A small encoder-decoder audio transcriber, trained from scratch.
Model: 5.71M parameters, log mel input, encoder arch quartznet, encoder activation gelu, decoder width 256.
Training: adamw at rate 0.0016, 9700 steps, batches of 64.
Data: trained on read English sentences (LibriTTS-R), 15625 training examples, 39.7 epochs.
Rows from block 8 of the audio encoder of a small encoder-decoder audio transcriber, named by matrix and row number. Rows with one number belong to one channel. Each number is 200 + 20 x the weight over its row's rms, rounded and kept within 0 to 999. All counts start at 0. After the name is the row's rms in percent of the matrix's.
After each channel's rows are labels from the 100 clips, of 14976, where the channel reaches its highest value: "strongest on" is what is common among them. Only what is clearly more common there than usual is listed. The data: read English sentences (LibriTTS-R).
# convs1: first pointwise conv (encoder.blocks.8.convs.1.weight, 192x192x1), inputs 0-191
# convs3: second pointwise conv (encoder.blocks.8.convs.3.weight, 192x192x1, transposed), outputs 0-191

convs1.94,102,157,208,242,218,204,189,173,217,233,198,197,192,171,196,212,194,165,233,231,186,218,191,200,219,203,189,229,227,232,198,180,219,189,214,234,214,195,185,227,223,182,182,195,211,168,195,195,199,222,221,205,229,198,154,183,205,179,158,194,197,210,224,189,202,229,204,227,182,193,192,204,209,168,194,188,192,206,201,184,222,185,189,176,211,195,178,206,180,221,179,195,189,191,218,199,244,202,218,170,214,218,184,178,207,184,234,230,176,200,167,197,180,178,227,192,191,211,191,195,195,161,223,171,204,195,193,201,199,176,215,190,185,199,154,215,217,185,157,185,200,189,216,178,230,226,231,184,201,188,190,233,192,172,221,189,209,207,191,228,147,187,193,206,234,225,214,190,173,183,240,193,180,215,196,229,199,189,192,215,182,168,165,220,198,182,181,224,205,217,192,188,214
convs3.94,101,194,195,183,185,198,204,195,178,198,185,192,215,196,230,201,235,150,201,185,213,239,189,177,208,197,187,182,188,183,204,217,196,205,196,196,218,200,218,194,228,225,162,209,224,197,205,161,221,196,178,214,200,175,253,184,222,171,193,210,184,206,200,168,172,199,223,187,231,199,202,180,198,134,193,166,189,207,192,195,186,202,215,210,219,174,201,194,186,227,203,169,229,195,202,176,207,204,202,193,204,161,168,192,201,149,210,187,209,172,191,195,203,192,216,185,224,160,193,208,209,156,188,204,196,210,174,208,206,188,209,197,191,215,219,222,205,182,179,217,234,196,241,249,164,223,235,227,198,200,157,214,185,158,196,202,208,188,231,211,147,208,172,175,193,191,220,211,202,163,207,223,222,215,186,186,191,202,215,207,198,192,211,201,206,212,212,196,209,177,182,190,177
strongest on: the word "i"

convs1.163,103,221,203,229,210,168,222,179,205,219,226,191,204,242,226,203,192,183,182,202,200,175,208,220,163,206,188,225,174,212,177,198,203,219,218,176,227,208,217,190,211,216,175,177,153,169,208,186,188,207,181,208,214,232,198,194,173,176,182,223,192,236,206,158,213,218,199,199,210,211,189,193,202,182,172,195,187,196,164,180,203,246,202,200,197,191,233,193,203,198,222,236,197,185,172,186,204,199,199,234,203,197,165,199,217,239,208,171,210,211,227,217,199,250,222,182,209,207,194,220,207,165,193,178,186,185,222,201,218,252,220,185,188,231,179,183,207,189,206,208,179,166,221,205,220,213,190,200,186,183,208,215,214,177,162,201,196,172,210,190,203,202,234,177,200,213,230,231,217,193,172,165,179,181,238,187,171,186,224,165,181,205,187,219,224,209,225,197,210,209,216,200,191
convs3.163,107,193,218,201,178,196,199,182,256,200,176,220,203,204,211,172,224,235,189,196,186,186,207,182,194,214,201,172,191,174,209,178,206,165,190,197,196,251,210,185,235,192,206,197,179,208,203,158,193,194,203,185,144,208,216,203,216,168,203,177,199,248,220,183,181,205,179,184,216,183,191,220,179,197,185,174,205,193,189,241,230,190,240,201,210,239,181,197,184,197,180,204,217,199,160,170,198,198,215,179,201,217,213,191,178,230,227,214,189,198,188,196,179,174,201,191,205,200,189,204,208,204,191,200,193,233,217,176,177,205,192,195,186,176,186,200,177,188,213,207,179,186,200,219,215,185,179,225,158,208,174,175,217,239,199,242,179,221,237,222,191,207,180,169,219,229,190,209,175,157,218,175,174,214,174,222,181,157,191,205,192,217,173,230,193,193,217,178,185,196,198,196,207
strongest on: the word "down"

convs1.28,102,186,227,191,196,207,234,193,188,209,225,205,197,206,214,213,218,209,186,181,168,201,215,241,206,175,195,217,175,164,181,206,189,192,186,213,223,203,211,211,203,210,184,179,209,220,196,206,173,169,222,190,167,205,222,227,153,201,230,231,217,194,210,212,228,208,188,196,181,181,162,218,200,204,216,195,200,179,189,174,213,206,180,198,198,203,202,218,204,190,253,181,199,214,199,211,187,183,182,233,184,192,220,223,168,200,192,203,205,237,196,199,225,194,187,203,193,161,201,224,183,226,194,217,178,169,202,229,190,188,208,221,197,216,198,197,188,177,186,167,200,213,170,214,249,203,229,186,163,194,216,177,214,218,166,249,180,224,207,203,205,197,217,244,217,189,205,227,214,201,207,206,187,201,215,176,198,190,217,186,155,208,228,170,208,243,263,169,181,187,175,193,193
convs3.28,100,264,218,211,158,222,205,196,190,197,236,188,237,207,187,199,188,203,193,224,163,167,205,222,205,193,209,214,174,211,231,180,208,211,226,210,202,205,187,218,226,205,175,177,233,235,239,198,202,242,193,207,202,204,183,198,198,224,222,218,209,211,203,208,201,235,183,202,193,187,211,182,168,217,210,203,173,205,209,197,222,197,246,231,200,247,189,251,187,192,230,215,196,189,208,182,219,213,232,229,199,219,205,204,217,175,175,229,187,175,191,174,182,235,178,213,192,197,198,194,216,187,232,231,208,194,218,218,186,228,203,187,228,212,198,182,222,206,187,197,191,188,214,193,233,194,193,236,167,196,183,201,193,217,182,184,209,211,179,213,218,210,205,167,175,186,231,227,223,180,188,184,203,246,189,191,188,186,177,196,166,188,177,209,187,224,201,205,173,174,195,220,191
strongest on: the word "had"

convs1.100,094,195,169,152,165,204,217,190,171,200,185,193,198,210,169,231,200,155,202,169,209,201,220,228,194,204,165,203,212,187,198,165,212,170,155,188,182,211,193,198,194,189,209,142,224,208,188,246,195,219,211,236,216,214,183,184,169,188,192,163,151,209,187,187,226,186,214,197,186,170,220,212,189,206,176,206,189,157,187,182,167,258,206,216,202,207,174,205,177,188,188,249,212,186,215,197,171,190,202,231,200,205,202,163,206,180,203,180,179,223,206,218,177,151,209,188,185,213,199,208,190,205,175,221,223,198,198,191,210,199,182,192,179,187,206,181,229,188,190,192,163,212,227,216,204,206,217,223,207,200,193,183,199,250,209,220,179,213,203,204,195,182,182,193,234,217,199,204,204,194,221,199,197,201,194,221,195,171,198,238,199,195,207,183,205,197,200,188,215,220,218,191,199
convs3.100,090,216,161,205,184,213,167,218,221,206,206,202,218,211,186,181,215,214,210,237,203,171,228,202,209,201,185,210,195,197,210,160,195,193,178,195,184,186,229,202,208,193,171,186,202,208,216,184,166,208,176,186,185,218,177,212,191,191,229,204,142,201,218,222,193,178,180,169,204,196,211,197,184,203,167,228,193,190,202,204,215,152,172,179,247,214,172,185,207,192,190,193,215,187,220,211,200,217,178,191,204,218,211,204,186,160,213,149,208,184,140,199,206,184,177,221,235,173,230,201,235,214,213,204,200,207,243,227,177,223,182,200,185,182,195,185,177,207,212,210,159,169,208,195,203,176,182,221,194,187,221,221,204,197,185,183,207,195,210,218,241,205,203,221,199,203,180,151,190,185,210,183,191,183,191,213,200,176,221,204,218,221,186,183,190,215,241,213,197,223,155,221,191
strongest on: the word "you"

convs1.17,100,168,210,198,183,178,226,200,197,197,202,134,216,181,183,173,177,193,217,206,165,201,175,192,177,180,205,181,209,197,234,189,177,228,241,180,182,193,183,214,182,185,196,168,213,184,195,208,223,171,220,189,175,186,215,192,180,193,191,164,188,200,186,159,194,188,201,176,235,208,203,193,185,174,225,211,242,191,208,208,215,174,195,190,213,189,215,211,236,184,199,176,212,195,165,184,227,201,199,179,193,206,210,209,229,213,203,190,174,182,203,197,168,166,210,211,203,211,263,219,210,216,185,218,189,175,172,231,197,196,182,176,174,207,222,215,217,202,190,211,199,194,252,183,190,216,219,194,194,186,226,189,234,220,204,205,205,196,201,216,179,226,190,219,201,220,208,187,177,199,273,184,182,194,185,196,221,202,176,240,189,177,208,167,192,202,183,214,220,212,206,180,203
convs3.17,102,215,191,190,199,204,204,223,207,222,199,186,179,189,228,222,222,199,232,184,160,212,193,198,205,215,212,180,209,186,221,238,236,245,156,225,195,214,228,223,209,216,176,175,206,202,184,208,215,204,191,188,209,170,182,183,211,214,178,228,200,196,199,187,171,195,199,232,215,186,215,215,174,181,218,194,206,237,206,216,205,195,231,231,217,198,197,185,181,219,216,228,199,191,192,184,229,194,212,190,164,214,213,208,224,214,228,167,223,211,239,192,193,240,226,154,239,198,266,185,210,204,173,175,202,189,184,210,205,208,227,205,217,186,198,212,192,182,201,156,204,193,182,219,161,152,183,205,218,229,203,212,251,186,196,211,186,195,184,193,211,203,197,194,176,198,212,183,212,196,235,197,188,184,178,198,190,218,204,170,226,183,206,240,189,218,196,188,194,173,219,190,215
strongest on: the word "you"

convs1.51,107,207,184,191,203,195,184,195,191,192,168,249,189,164,196,237,218,189,207,201,190,169,183,235,206,201,176,174,197,223,262,179,195,241,215,229,182,188,202,227,194,195,230,188,187,219,201,189,188,182,212,201,221,223,179,198,206,192,228,180,185,192,175,197,185,184,176,245,171,193,196,186,184,225,196,220,195,187,206,205,223,192,222,153,167,187,211,178,185,187,191,182,182,194,199,177,199,204,200,198,221,211,196,166,205,193,171,195,226,195,153,219,206,249,202,208,194,225,194,189,211,186,188,197,214,213,210,188,191,220,164,196,210,193,210,225,181,187,227,181,182,235,180,172,201,175,192,224,180,192,188,205,212,229,214,177,219,203,198,176,171,242,206,197,232,215,234,208,177,217,212,146,229,199,191,217,217,215,193,181,174,199,218,214,178,243,196,192,232,200,207,188,209
convs3.51,111,225,177,209,254,199,215,222,190,246,181,190,209,213,220,230,180,206,212,154,183,220,209,195,215,212,213,185,206,183,220,189,188,206,179,236,206,209,208,177,196,164,200,165,201,196,182,204,212,202,223,204,196,223,217,210,198,186,251,169,207,177,190,177,205,154,204,163,225,181,195,164,213,167,186,231,224,205,196,184,179,208,207,194,195,213,176,195,182,207,202,223,192,179,212,200,217,194,206,204,200,194,197,217,239,181,215,210,209,239,173,208,168,178,226,212,205,181,215,243,207,205,190,243,188,187,209,208,239,184,199,222,193,190,210,186,189,215,212,200,187,202,204,195,238,228,206,246,188,220,215,233,233,213,200,200,196,229,245,223,194,207,156,197,208,194,213,205,206,207,230,211,180,188,225,214,218,209,179,230,234,184,216,196,187,201,176,191,174,186,215,208,233
strongest on: the word "you"

convs1.95,101,216,207,200,214,200,189,211,194,224,174,245,181,225,240,162,207,219,185,200,208,190,242,241,178,187,190,185,207,198,188,169,132,194,196,189,172,184,190,204,194,200,233,213,163,200,209,217,232,218,215,170,208,199,219,212,193,219,206,199,178,205,190,189,173,220,175,243,190,182,195,203,192,166,185,198,229,198,181,209,228,213,232,203,188,193,219,211,212,188,198,197,202,208,213,208,163,231,187,199,158,187,182,179,223,170,200,166,230,184,210,221,193,182,197,220,187,195,227,224,198,217,204,223,210,185,184,228,195,222,210,204,196,210,216,149,232,233,195,198,228,203,188,188,221,180,202,187,216,171,182,169,162,162,202,207,201,178,197,225,190,206,177,195,212,216,182,229,190,207,200,226,181,204,200,214,183,195,194,226,180,186,221,238,171,180,223,184,192,205,158,203,204
convs3.95,106,197,204,192,198,191,179,255,216,182,193,206,239,202,238,214,199,192,203,187,221,188,200,248,177,180,206,187,195,209,216,225,193,215,197,212,225,239,196,206,225,190,208,201,236,188,211,207,216,188,182,191,220,180,223,223,233,224,246,190,186,193,210,201,224,189,241,183,215,207,184,202,200,214,184,218,221,198,213,215,182,180,215,188,204,224,230,193,234,195,223,207,239,195,206,202,199,199,225,211,187,175,188,192,192,206,204,163,195,192,206,226,188,230,207,174,242,234,196,192,193,211,228,194,189,233,188,189,229,221,218,201,225,196,160,220,244,187,199,233,195,187,194,245,212,225,197,190,209,221,202,211,203,221,194,203,202,223,196,208,194,261,236,180,232,203,194,163,204,199,196,188,197,211,184,185,219,197,219,183,202,225,211,266,195,181,195,220,203,238,181,212,208
strongest on: the word "to"

convs1.139,096,177,195,215,219,200,176,194,166,188,201,215,214,217,204,178,217,190,203,199,202,189,200,216,204,151,208,213,222,191,208,174,194,204,196,175,205,210,186,215,224,220,186,213,212,188,170,210,224,182,198,192,190,251,210,222,203,189,198,191,190,217,201,196,187,178,171,219,210,210,204,203,203,221,182,204,157,186,195,179,228,194,197,194,221,206,243,169,237,211,228,204,199,156,204,179,188,208,169,176,191,197,192,217,213,149,200,194,209,189,209,208,226,185,208,188,161,258,194,259,182,183,192,216,173,186,166,195,189,211,199,196,224,147,206,212,205,178,190,194,196,186,167,210,212,187,210,202,148,226,218,178,228,178,176,215,192,221,183,221,202,235,178,244,211,207,219,219,170,221,226,180,205,223,204,206,210,203,235,242,202,205,210,189,218,196,206,210,192,169,194,227,202
convs3.139,093,195,162,187,158,201,203,207,182,193,201,203,204,182,184,207,186,185,209,200,212,177,185,199,235,195,196,190,221,171,211,173,200,197,181,234,215,175,217,243,220,213,224,245,190,183,192,188,236,203,205,200,217,221,213,227,212,195,189,226,171,186,208,236,203,232,178,237,211,186,191,194,146,216,210,193,194,209,196,249,183,203,205,203,206,164,217,226,221,206,242,193,176,174,203,217,203,211,222,184,205,179,227,224,201,193,220,203,162,197,208,184,187,212,203,212,179,187,191,172,188,215,210,216,199,212,196,207,216,231,178,196,184,160,191,212,161,174,206,188,191,164,168,198,198,174,192,159,194,238,184,203,202,180,220,227,254,195,178,218,182,187,208,188,225,216,207,205,204,173,171,157,161,188,175,223,204,165,206,176,210,178,200,208,190,220,195,197,197,199,188,206,189
strongest on: the word "i"

convs1.67,101,213,195,218,194,201,206,207,207,194,192,190,202,170,196,205,216,193,214,173,212,226,180,213,214,184,190,210,186,201,223,179,188,231,175,216,199,185,200,198,199,240,193,211,221,211,191,179,207,179,183,202,176,201,188,199,191,218,206,210,138,224,173,244,221,191,190,221,205,201,198,226,178,198,206,204,210,229,228,187,205,211,240,176,165,204,247,204,212,191,230,198,199,196,189,160,206,196,195,208,211,196,206,160,185,182,193,233,200,177,167,221,210,203,255,192,189,196,232,224,185,181,202,198,194,220,209,233,186,246,179,190,232,216,182,191,226,181,203,189,201,254,155,216,180,230,176,168,202,178,161,216,192,203,199,199,212,186,205,210,227,210,210,184,245,205,199,207,253,218,198,183,212,220,188,182,229,237,181,188,177,213,200,176,210,188,195,169,215,188,178,200,211
convs3.67,112,203,177,227,202,196,232,166,167,222,219,171,170,247,208,192,230,205,221,183,175,230,189,212,177,203,188,212,219,222,207,234,179,259,210,196,215,216,203,192,195,179,193,224,213,180,204,202,182,186,225,164,182,201,224,211,200,184,186,225,204,216,221,197,196,163,179,184,203,187,206,194,197,146,207,204,197,187,200,199,229,170,183,187,242,196,246,192,197,206,197,182,195,211,210,208,214,205,203,214,196,178,201,183,178,226,218,185,228,182,231,218,190,149,184,195,176,240,205,186,191,193,201,189,212,166,247,205,218,189,216,202,204,189,175,182,220,183,207,210,209,227,210,180,216,245,213,198,207,229,200,198,194,204,209,205,219,199,202,184,196,204,209,232,203,208,186,216,210,236,222,235,196,201,232,234,216,225,207,197,206,215,245,186,248,183,206,202,209,208,232,214,188
strongest on: the word "you"

convs1.84,101,170,212,182,201,194,181,212,179,177,215,215,167,203,233,210,206,193,183,217,189,168,198,226,179,210,205,217,214,192,207,182,191,181,223,150,198,208,149,194,227,201,173,198,181,178,173,227,156,185,224,169,216,173,217,198,213,177,191,199,172,200,185,226,193,196,188,212,191,209,210,237,214,227,217,192,202,198,215,210,191,179,222,203,191,206,211,199,156,182,199,170,193,184,191,205,191,205,199,200,182,203,189,171,210,226,219,198,197,205,222,228,208,226,199,178,167,224,202,234,157,161,200,200,191,234,237,190,228,204,209,202,176,228,185,149,188,180,201,202,176,196,209,214,209,168,202,236,173,172,222,187,197,183,201,181,195,193,164,194,164,226,195,179,193,180,265,201,211,209,191,191,147,226,202,195,188,188,219,221,194,196,216,213,194,181,196,191,216,193,167,206,197
convs3.84,104,226,207,181,192,216,178,211,219,239,169,220,197,154,197,205,201,183,210,185,194,217,199,209,217,197,172,223,170,224,190,197,176,198,253,183,174,209,259,173,220,188,204,201,215,208,172,222,190,184,194,169,177,228,217,206,186,187,184,213,207,202,216,214,217,188,203,182,155,214,135,188,201,195,176,171,194,229,182,198,192,175,211,190,186,194,175,161,189,218,183,181,206,192,242,192,224,188,169,196,215,160,189,206,194,215,227,194,194,220,228,213,176,210,225,200,196,224,189,203,197,171,191,200,185,191,215,173,183,234,194,217,202,203,226,207,208,199,199,229,182,225,204,228,216,214,212,176,222,191,163,192,191,181,207,152,203,196,194,194,218,205,174,178,219,219,214,176,192,179,189,162,196,194,181,215,185,196,214,187,204,179,216,169,217,177,230,174,206,204,184,160,208
strongest on: the word "was"

convs1.70,100,221,173,204,200,219,252,202,200,186,216,192,185,198,179,177,212,182,197,163,158,217,199,206,194,161,185,196,158,161,179,206,197,197,196,217,177,166,215,189,203,208,242,213,195,222,236,202,235,219,179,234,201,201,208,208,192,211,206,194,209,171,179,218,193,237,188,222,232,200,194,220,178,169,188,244,210,206,214,230,199,180,171,216,200,200,237,219,173,178,176,172,227,205,188,187,210,190,196,171,195,187,232,181,201,221,202,213,203,208,190,239,147,201,227,169,198,195,215,201,198,212,209,173,205,208,176,236,198,246,174,205,218,221,217,171,227,204,201,198,210,221,203,211,200,169,198,192,226,190,180,200,200,227,220,204,196,209,180,182,202,190,234,183,240,171,187,196,229,188,197,175,192,233,221,165,214,206,200,195,182,200,216,180,196,227,222,179,198,217,197,187,202
convs3.70,097,230,208,179,179,219,196,199,163,188,229,191,167,180,174,189,189,185,222,218,211,178,186,185,217,142,203,199,207,208,173,168,186,229,214,193,185,209,235,191,198,202,214,242,186,169,190,188,180,173,222,178,217,226,195,217,167,170,176,215,227,202,219,190,196,183,205,174,168,214,201,190,212,199,206,185,211,203,195,219,193,195,181,232,224,225,236,194,221,199,171,179,189,162,216,195,234,185,168,179,209,178,208,217,197,213,215,195,181,175,213,176,222,216,188,220,225,169,180,160,190,221,198,206,203,225,209,182,220,179,191,189,201,187,177,184,189,184,213,189,227,223,178,170,182,197,188,192,229,207,209,235,202,187,180,226,201,212,184,188,181,216,197,196,194,201,227,202,217,218,176,253,173,224,206,194,216,222,196,221,179,207,228,221,228,164,249,207,204,222,226,211,207
strongest on: the word "you"

convs1.187,103,173,179,167,174,185,187,229,193,242,192,199,192,199,170,160,186,220,180,197,206,212,223,183,207,212,192,228,159,203,240,196,216,173,180,198,182,193,199,172,175,198,199,215,186,186,178,190,194,175,254,203,224,183,208,203,222,212,188,210,186,174,194,206,219,217,225,219,186,236,199,200,210,173,190,191,208,184,210,221,222,198,234,182,176,209,236,211,198,165,164,211,210,169,154,194,214,227,209,200,181,189,173,194,219,191,166,196,182,220,185,189,178,215,176,189,211,232,250,192,190,184,220,191,192,185,191,191,239,210,210,210,213,212,254,219,199,232,195,230,207,193,233,200,194,191,189,190,200,197,204,230,204,221,173,216,192,192,212,199,238,208,140,198,200,200,206,179,175,215,200,203,198,187,215,179,179,162,194,196,227,206,195,209,212,199,240,187,180,181,210,178,210
convs3.187,094,152,238,205,173,160,216,239,204,196,221,174,215,202,189,205,169,208,221,173,231,198,175,201,215,211,242,199,212,207,201,195,227,188,187,194,192,210,198,210,210,210,238,215,187,184,225,188,203,184,215,204,217,217,171,204,215,192,208,163,246,222,201,217,173,200,226,222,220,193,218,213,204,223,218,192,204,181,193,227,209,206,194,200,204,209,226,230,208,203,200,191,200,204,167,232,191,182,199,241,226,203,185,210,222,213,196,210,199,167,206,205,183,177,198,207,212,214,220,216,173,181,173,204,201,228,202,175,203,193,235,185,203,166,209,210,185,221,185,203,204,199,205,170,156,221,222,206,189,224,185,175,224,250,219,241,176,208,200,204,222,202,191,204,230,221,204,220,198,211,212,162,216,226,189,214,189,225,222,162,247,204,177,199,169,204,190,201,190,164,240,163,200
strongest on: the word "she"

convs1.38,100,187,167,188,228,163,209,214,183,213,214,184,207,228,246,196,183,170,184,204,188,177,251,198,234,188,196,181,195,186,186,185,206,200,208,218,205,197,183,181,207,172,195,186,194,190,213,202,217,201,169,163,177,196,180,202,221,190,201,202,215,223,222,202,234,208,194,219,187,190,201,243,202,182,205,228,202,195,172,179,199,228,201,182,174,199,239,197,222,222,212,218,224,201,189,165,197,215,211,217,166,193,140,193,160,211,201,214,199,195,181,195,200,199,199,252,215,216,187,202,230,145,203,205,184,199,195,196,223,182,207,190,202,170,234,178,202,187,196,189,217,239,218,183,221,251,185,195,185,211,196,213,193,175,157,184,207,246,192,186,161,221,201,177,214,205,213,176,183,168,181,225,213,214,206,197,190,203,195,185,214,190,188,222,203,199,203,220,178,225,202,236,216
convs3.38,106,179,192,217,188,216,221,239,185,189,162,206,214,180,239,200,203,177,204,214,191,207,223,219,174,223,204,207,249,199,211,193,239,186,186,184,205,187,226,215,205,165,229,182,219,211,217,199,194,221,182,200,178,186,188,210,184,240,199,202,209,206,204,197,216,224,178,200,196,173,201,215,255,212,214,213,178,172,230,209,211,224,195,175,232,201,196,231,194,199,167,212,182,217,204,253,214,198,208,202,186,206,284,189,226,181,207,174,211,171,192,208,189,206,228,192,190,184,195,190,203,247,173,220,204,191,193,229,177,197,207,202,216,233,217,191,239,179,202,186,221,191,177,231,189,206,207,220,184,246,198,200,194,197,190,193,152,202,192,216,240,203,189,170,184,217,200,188,226,173,214,204,194,200,206,198,206,212,196,199,198,240,181,183,183,204,197,189,181,189,222,201,207
strongest on: the word "too"

convs1.46,096,207,184,182,215,208,185,177,218,228,213,166,196,223,180,208,189,167,216,221,215,200,199,209,177,177,208,196,190,190,187,211,202,205,199,222,189,153,207,200,205,220,206,221,194,198,208,209,180,164,205,225,180,194,200,217,218,197,163,201,198,164,196,217,209,229,198,197,234,163,159,222,205,222,214,195,219,185,225,224,202,170,230,206,193,168,173,190,228,229,174,202,207,203,202,202,163,200,213,223,200,225,209,191,237,252,199,219,178,216,194,220,195,212,151,175,180,207,194,181,213,179,186,161,176,214,217,198,239,217,195,203,190,218,181,185,196,183,226,213,210,176,211,206,211,156,201,162,201,231,185,173,195,224,154,222,207,201,192,233,229,195,200,193,200,201,238,235,197,180,205,179,210,226,203,203,192,206,228,191,151,169,196,182,207,222,192,189,188,178,205,172,183
convs3.46,086,223,178,225,207,193,205,201,160,184,191,209,169,184,163,213,206,208,207,212,203,199,202,162,193,199,199,177,229,191,179,179,216,216,199,184,149,211,187,187,207,215,190,174,199,207,153,189,190,205,195,170,202,159,196,181,188,237,180,212,194,198,201,194,210,228,190,204,178,175,203,196,188,222,204,235,199,225,182,200,214,213,183,200,177,205,201,167,174,195,203,188,171,182,177,191,190,177,180,167,184,195,197,190,209,221,165,198,166,149,208,193,181,228,193,147,187,181,196,207,234,218,187,175,169,175,197,165,223,136,190,166,205,201,202,210,209,203,219,192,223,193,190,160,175,196,193,171,213,201,202,218,206,221,152,202,193,169,208,169,200,168,183,173,186,213,185,172,176,198,209,205,187,178,202,191,220,190,197,189,198,187,240,212,210,196,193,169,174,207,201,207,169
strongest on: the word "had"; the word "she"

convs1.93,100,211,193,197,236,209,191,224,181,164,200,175,184,178,184,213,223,207,171,216,198,177,215,191,197,201,207,185,231,196,195,201,220,199,229,185,180,210,189,202,187,241,226,197,267,195,190,229,172,196,200,214,216,195,182,188,202,199,210,180,173,193,192,198,227,172,203,179,244,226,224,197,209,204,202,183,209,220,192,221,209,216,174,186,203,233,241,202,220,185,176,192,214,200,191,207,184,166,179,187,226,206,209,191,210,216,172,215,235,187,180,213,160,189,192,206,222,203,190,185,187,177,188,209,223,192,237,178,224,224,225,194,172,179,210,206,176,201,184,174,213,185,193,194,192,144,202,191,162,202,174,187,208,230,213,188,164,226,224,161,189,193,180,227,200,206,200,200,206,227,197,182,261,192,210,185,175,177,208,187,194,178,220,190,176,230,240,184,222,216,174,210,200
convs3.93,097,229,187,151,193,219,203,215,191,185,195,213,242,213,190,158,176,164,249,183,187,216,160,197,201,203,216,199,223,196,199,214,188,229,171,227,215,214,200,214,196,195,220,188,180,200,180,237,243,189,216,222,176,206,199,200,205,219,193,252,163,199,192,219,202,194,175,208,203,189,186,218,196,205,181,218,191,200,227,203,215,163,224,209,200,206,222,214,210,172,211,199,210,210,169,188,232,207,198,212,224,183,182,208,157,175,203,222,210,212,182,250,193,186,199,211,205,199,171,184,197,175,198,163,144,185,205,204,238,200,235,212,209,182,213,201,227,218,186,193,234,208,240,212,195,209,204,167,178,187,215,196,187,170,183,223,167,202,190,208,235,198,209,200,190,189,193,198,181,205,155,203,234,224,225,210,202,209,203,199,223,181,188,201,183,196,203,194,226,221,205,225,223
strongest on: the word "was"

convs1.126,104,211,193,190,177,256,183,176,194,177,205,174,210,238,248,210,218,200,194,221,204,156,207,192,177,216,177,205,207,181,232,171,204,188,190,215,162,209,180,201,172,209,201,200,172,251,197,223,228,185,199,174,174,249,176,206,197,205,218,172,179,217,209,154,207,186,233,186,188,189,224,151,220,213,194,229,204,232,183,170,207,218,173,194,243,218,225,223,163,202,207,197,206,208,217,216,205,184,194,214,202,195,188,192,219,211,200,194,210,211,210,191,201,227,237,211,193,210,225,214,222,180,201,196,227,196,205,213,194,176,183,203,197,227,203,210,203,188,196,176,205,190,184,239,173,214,185,185,211,228,161,172,229,175,191,211,189,197,201,205,196,212,198,188,237,189,195,196,213,207,205,191,227,190,184,209,146,196,195,236,187,195,213,215,209,204,217,154,182,208,209,195,188
convs3.126,104,173,196,237,190,163,200,200,221,223,233,202,150,179,199,188,212,201,173,190,199,187,222,174,234,184,236,187,200,197,220,174,165,183,217,209,152,223,196,184,182,204,207,221,199,195,189,224,195,207,215,183,225,192,166,172,167,200,174,187,196,208,215,200,172,182,203,195,187,200,189,216,183,194,208,199,221,135,199,150,208,169,211,165,205,179,184,168,213,179,191,207,220,182,197,195,198,204,195,160,190,184,205,186,181,154,204,212,202,180,212,216,177,202,179,187,195,206,194,211,218,183,223,209,203,221,181,193,203,218,201,215,216,183,170,190,231,208,214,200,210,125,220,199,188,194,199,207,205,213,197,176,162,221,231,224,213,178,182,215,172,169,222,196,220,205,193,193,215,201,221,202,208,198,222,194,180,195,202,199,207,190,181,175,190,221,178,207,153,244,192,210,186
strongest on: the word "you"

convs1.81,095,218,207,200,173,189,217,191,168,188,182,162,189,236,144,163,216,162,203,166,192,232,189,208,141,180,212,222,165,207,185,180,209,210,214,239,195,198,166,176,193,195,182,190,174,243,195,204,209,208,213,226,184,165,179,236,152,231,199,189,216,198,229,199,206,190,220,182,192,215,191,192,205,170,217,185,227,214,224,233,184,202,221,198,211,196,226,211,188,184,218,203,210,195,183,195,209,193,208,260,197,187,200,160,213,187,217,181,198,197,166,201,193,201,211,167,214,188,207,201,186,207,183,199,216,236,235,217,220,204,178,187,210,180,211,206,222,208,168,228,220,173,228,205,188,204,200,214,186,180,211,180,196,177,190,195,162,195,188,207,211,203,200,190,226,187,192,213,235,188,215,188,198,215,217,200,178,195,201,199,193,189,182,164,221,225,192,181,209,184,184,172,224
convs3.81,105,209,193,185,183,206,179,220,203,198,167,184,207,206,229,219,168,180,174,233,198,226,169,204,179,180,218,228,183,192,175,217,208,179,184,226,167,244,178,201,237,220,212,182,214,190,204,209,223,210,186,205,184,223,209,222,237,203,202,174,225,222,170,147,183,258,199,213,208,197,188,184,228,220,199,204,210,201,171,238,224,188,189,203,208,208,174,204,202,170,181,200,205,198,210,190,226,178,212,207,184,193,186,168,207,209,184,216,195,201,197,184,177,217,194,237,216,208,207,219,194,250,218,193,187,193,214,188,209,202,220,217,202,226,201,156,185,184,194,252,192,171,187,199,182,184,202,232,196,184,179,207,176,232,213,222,222,214,179,213,258,188,216,219,193,209,183,224,219,217,210,206,222,212,204,188,209,190,212,204,204,202,219,186,209,244,190,238,226,205,209,185,230
strongest on: the word "she"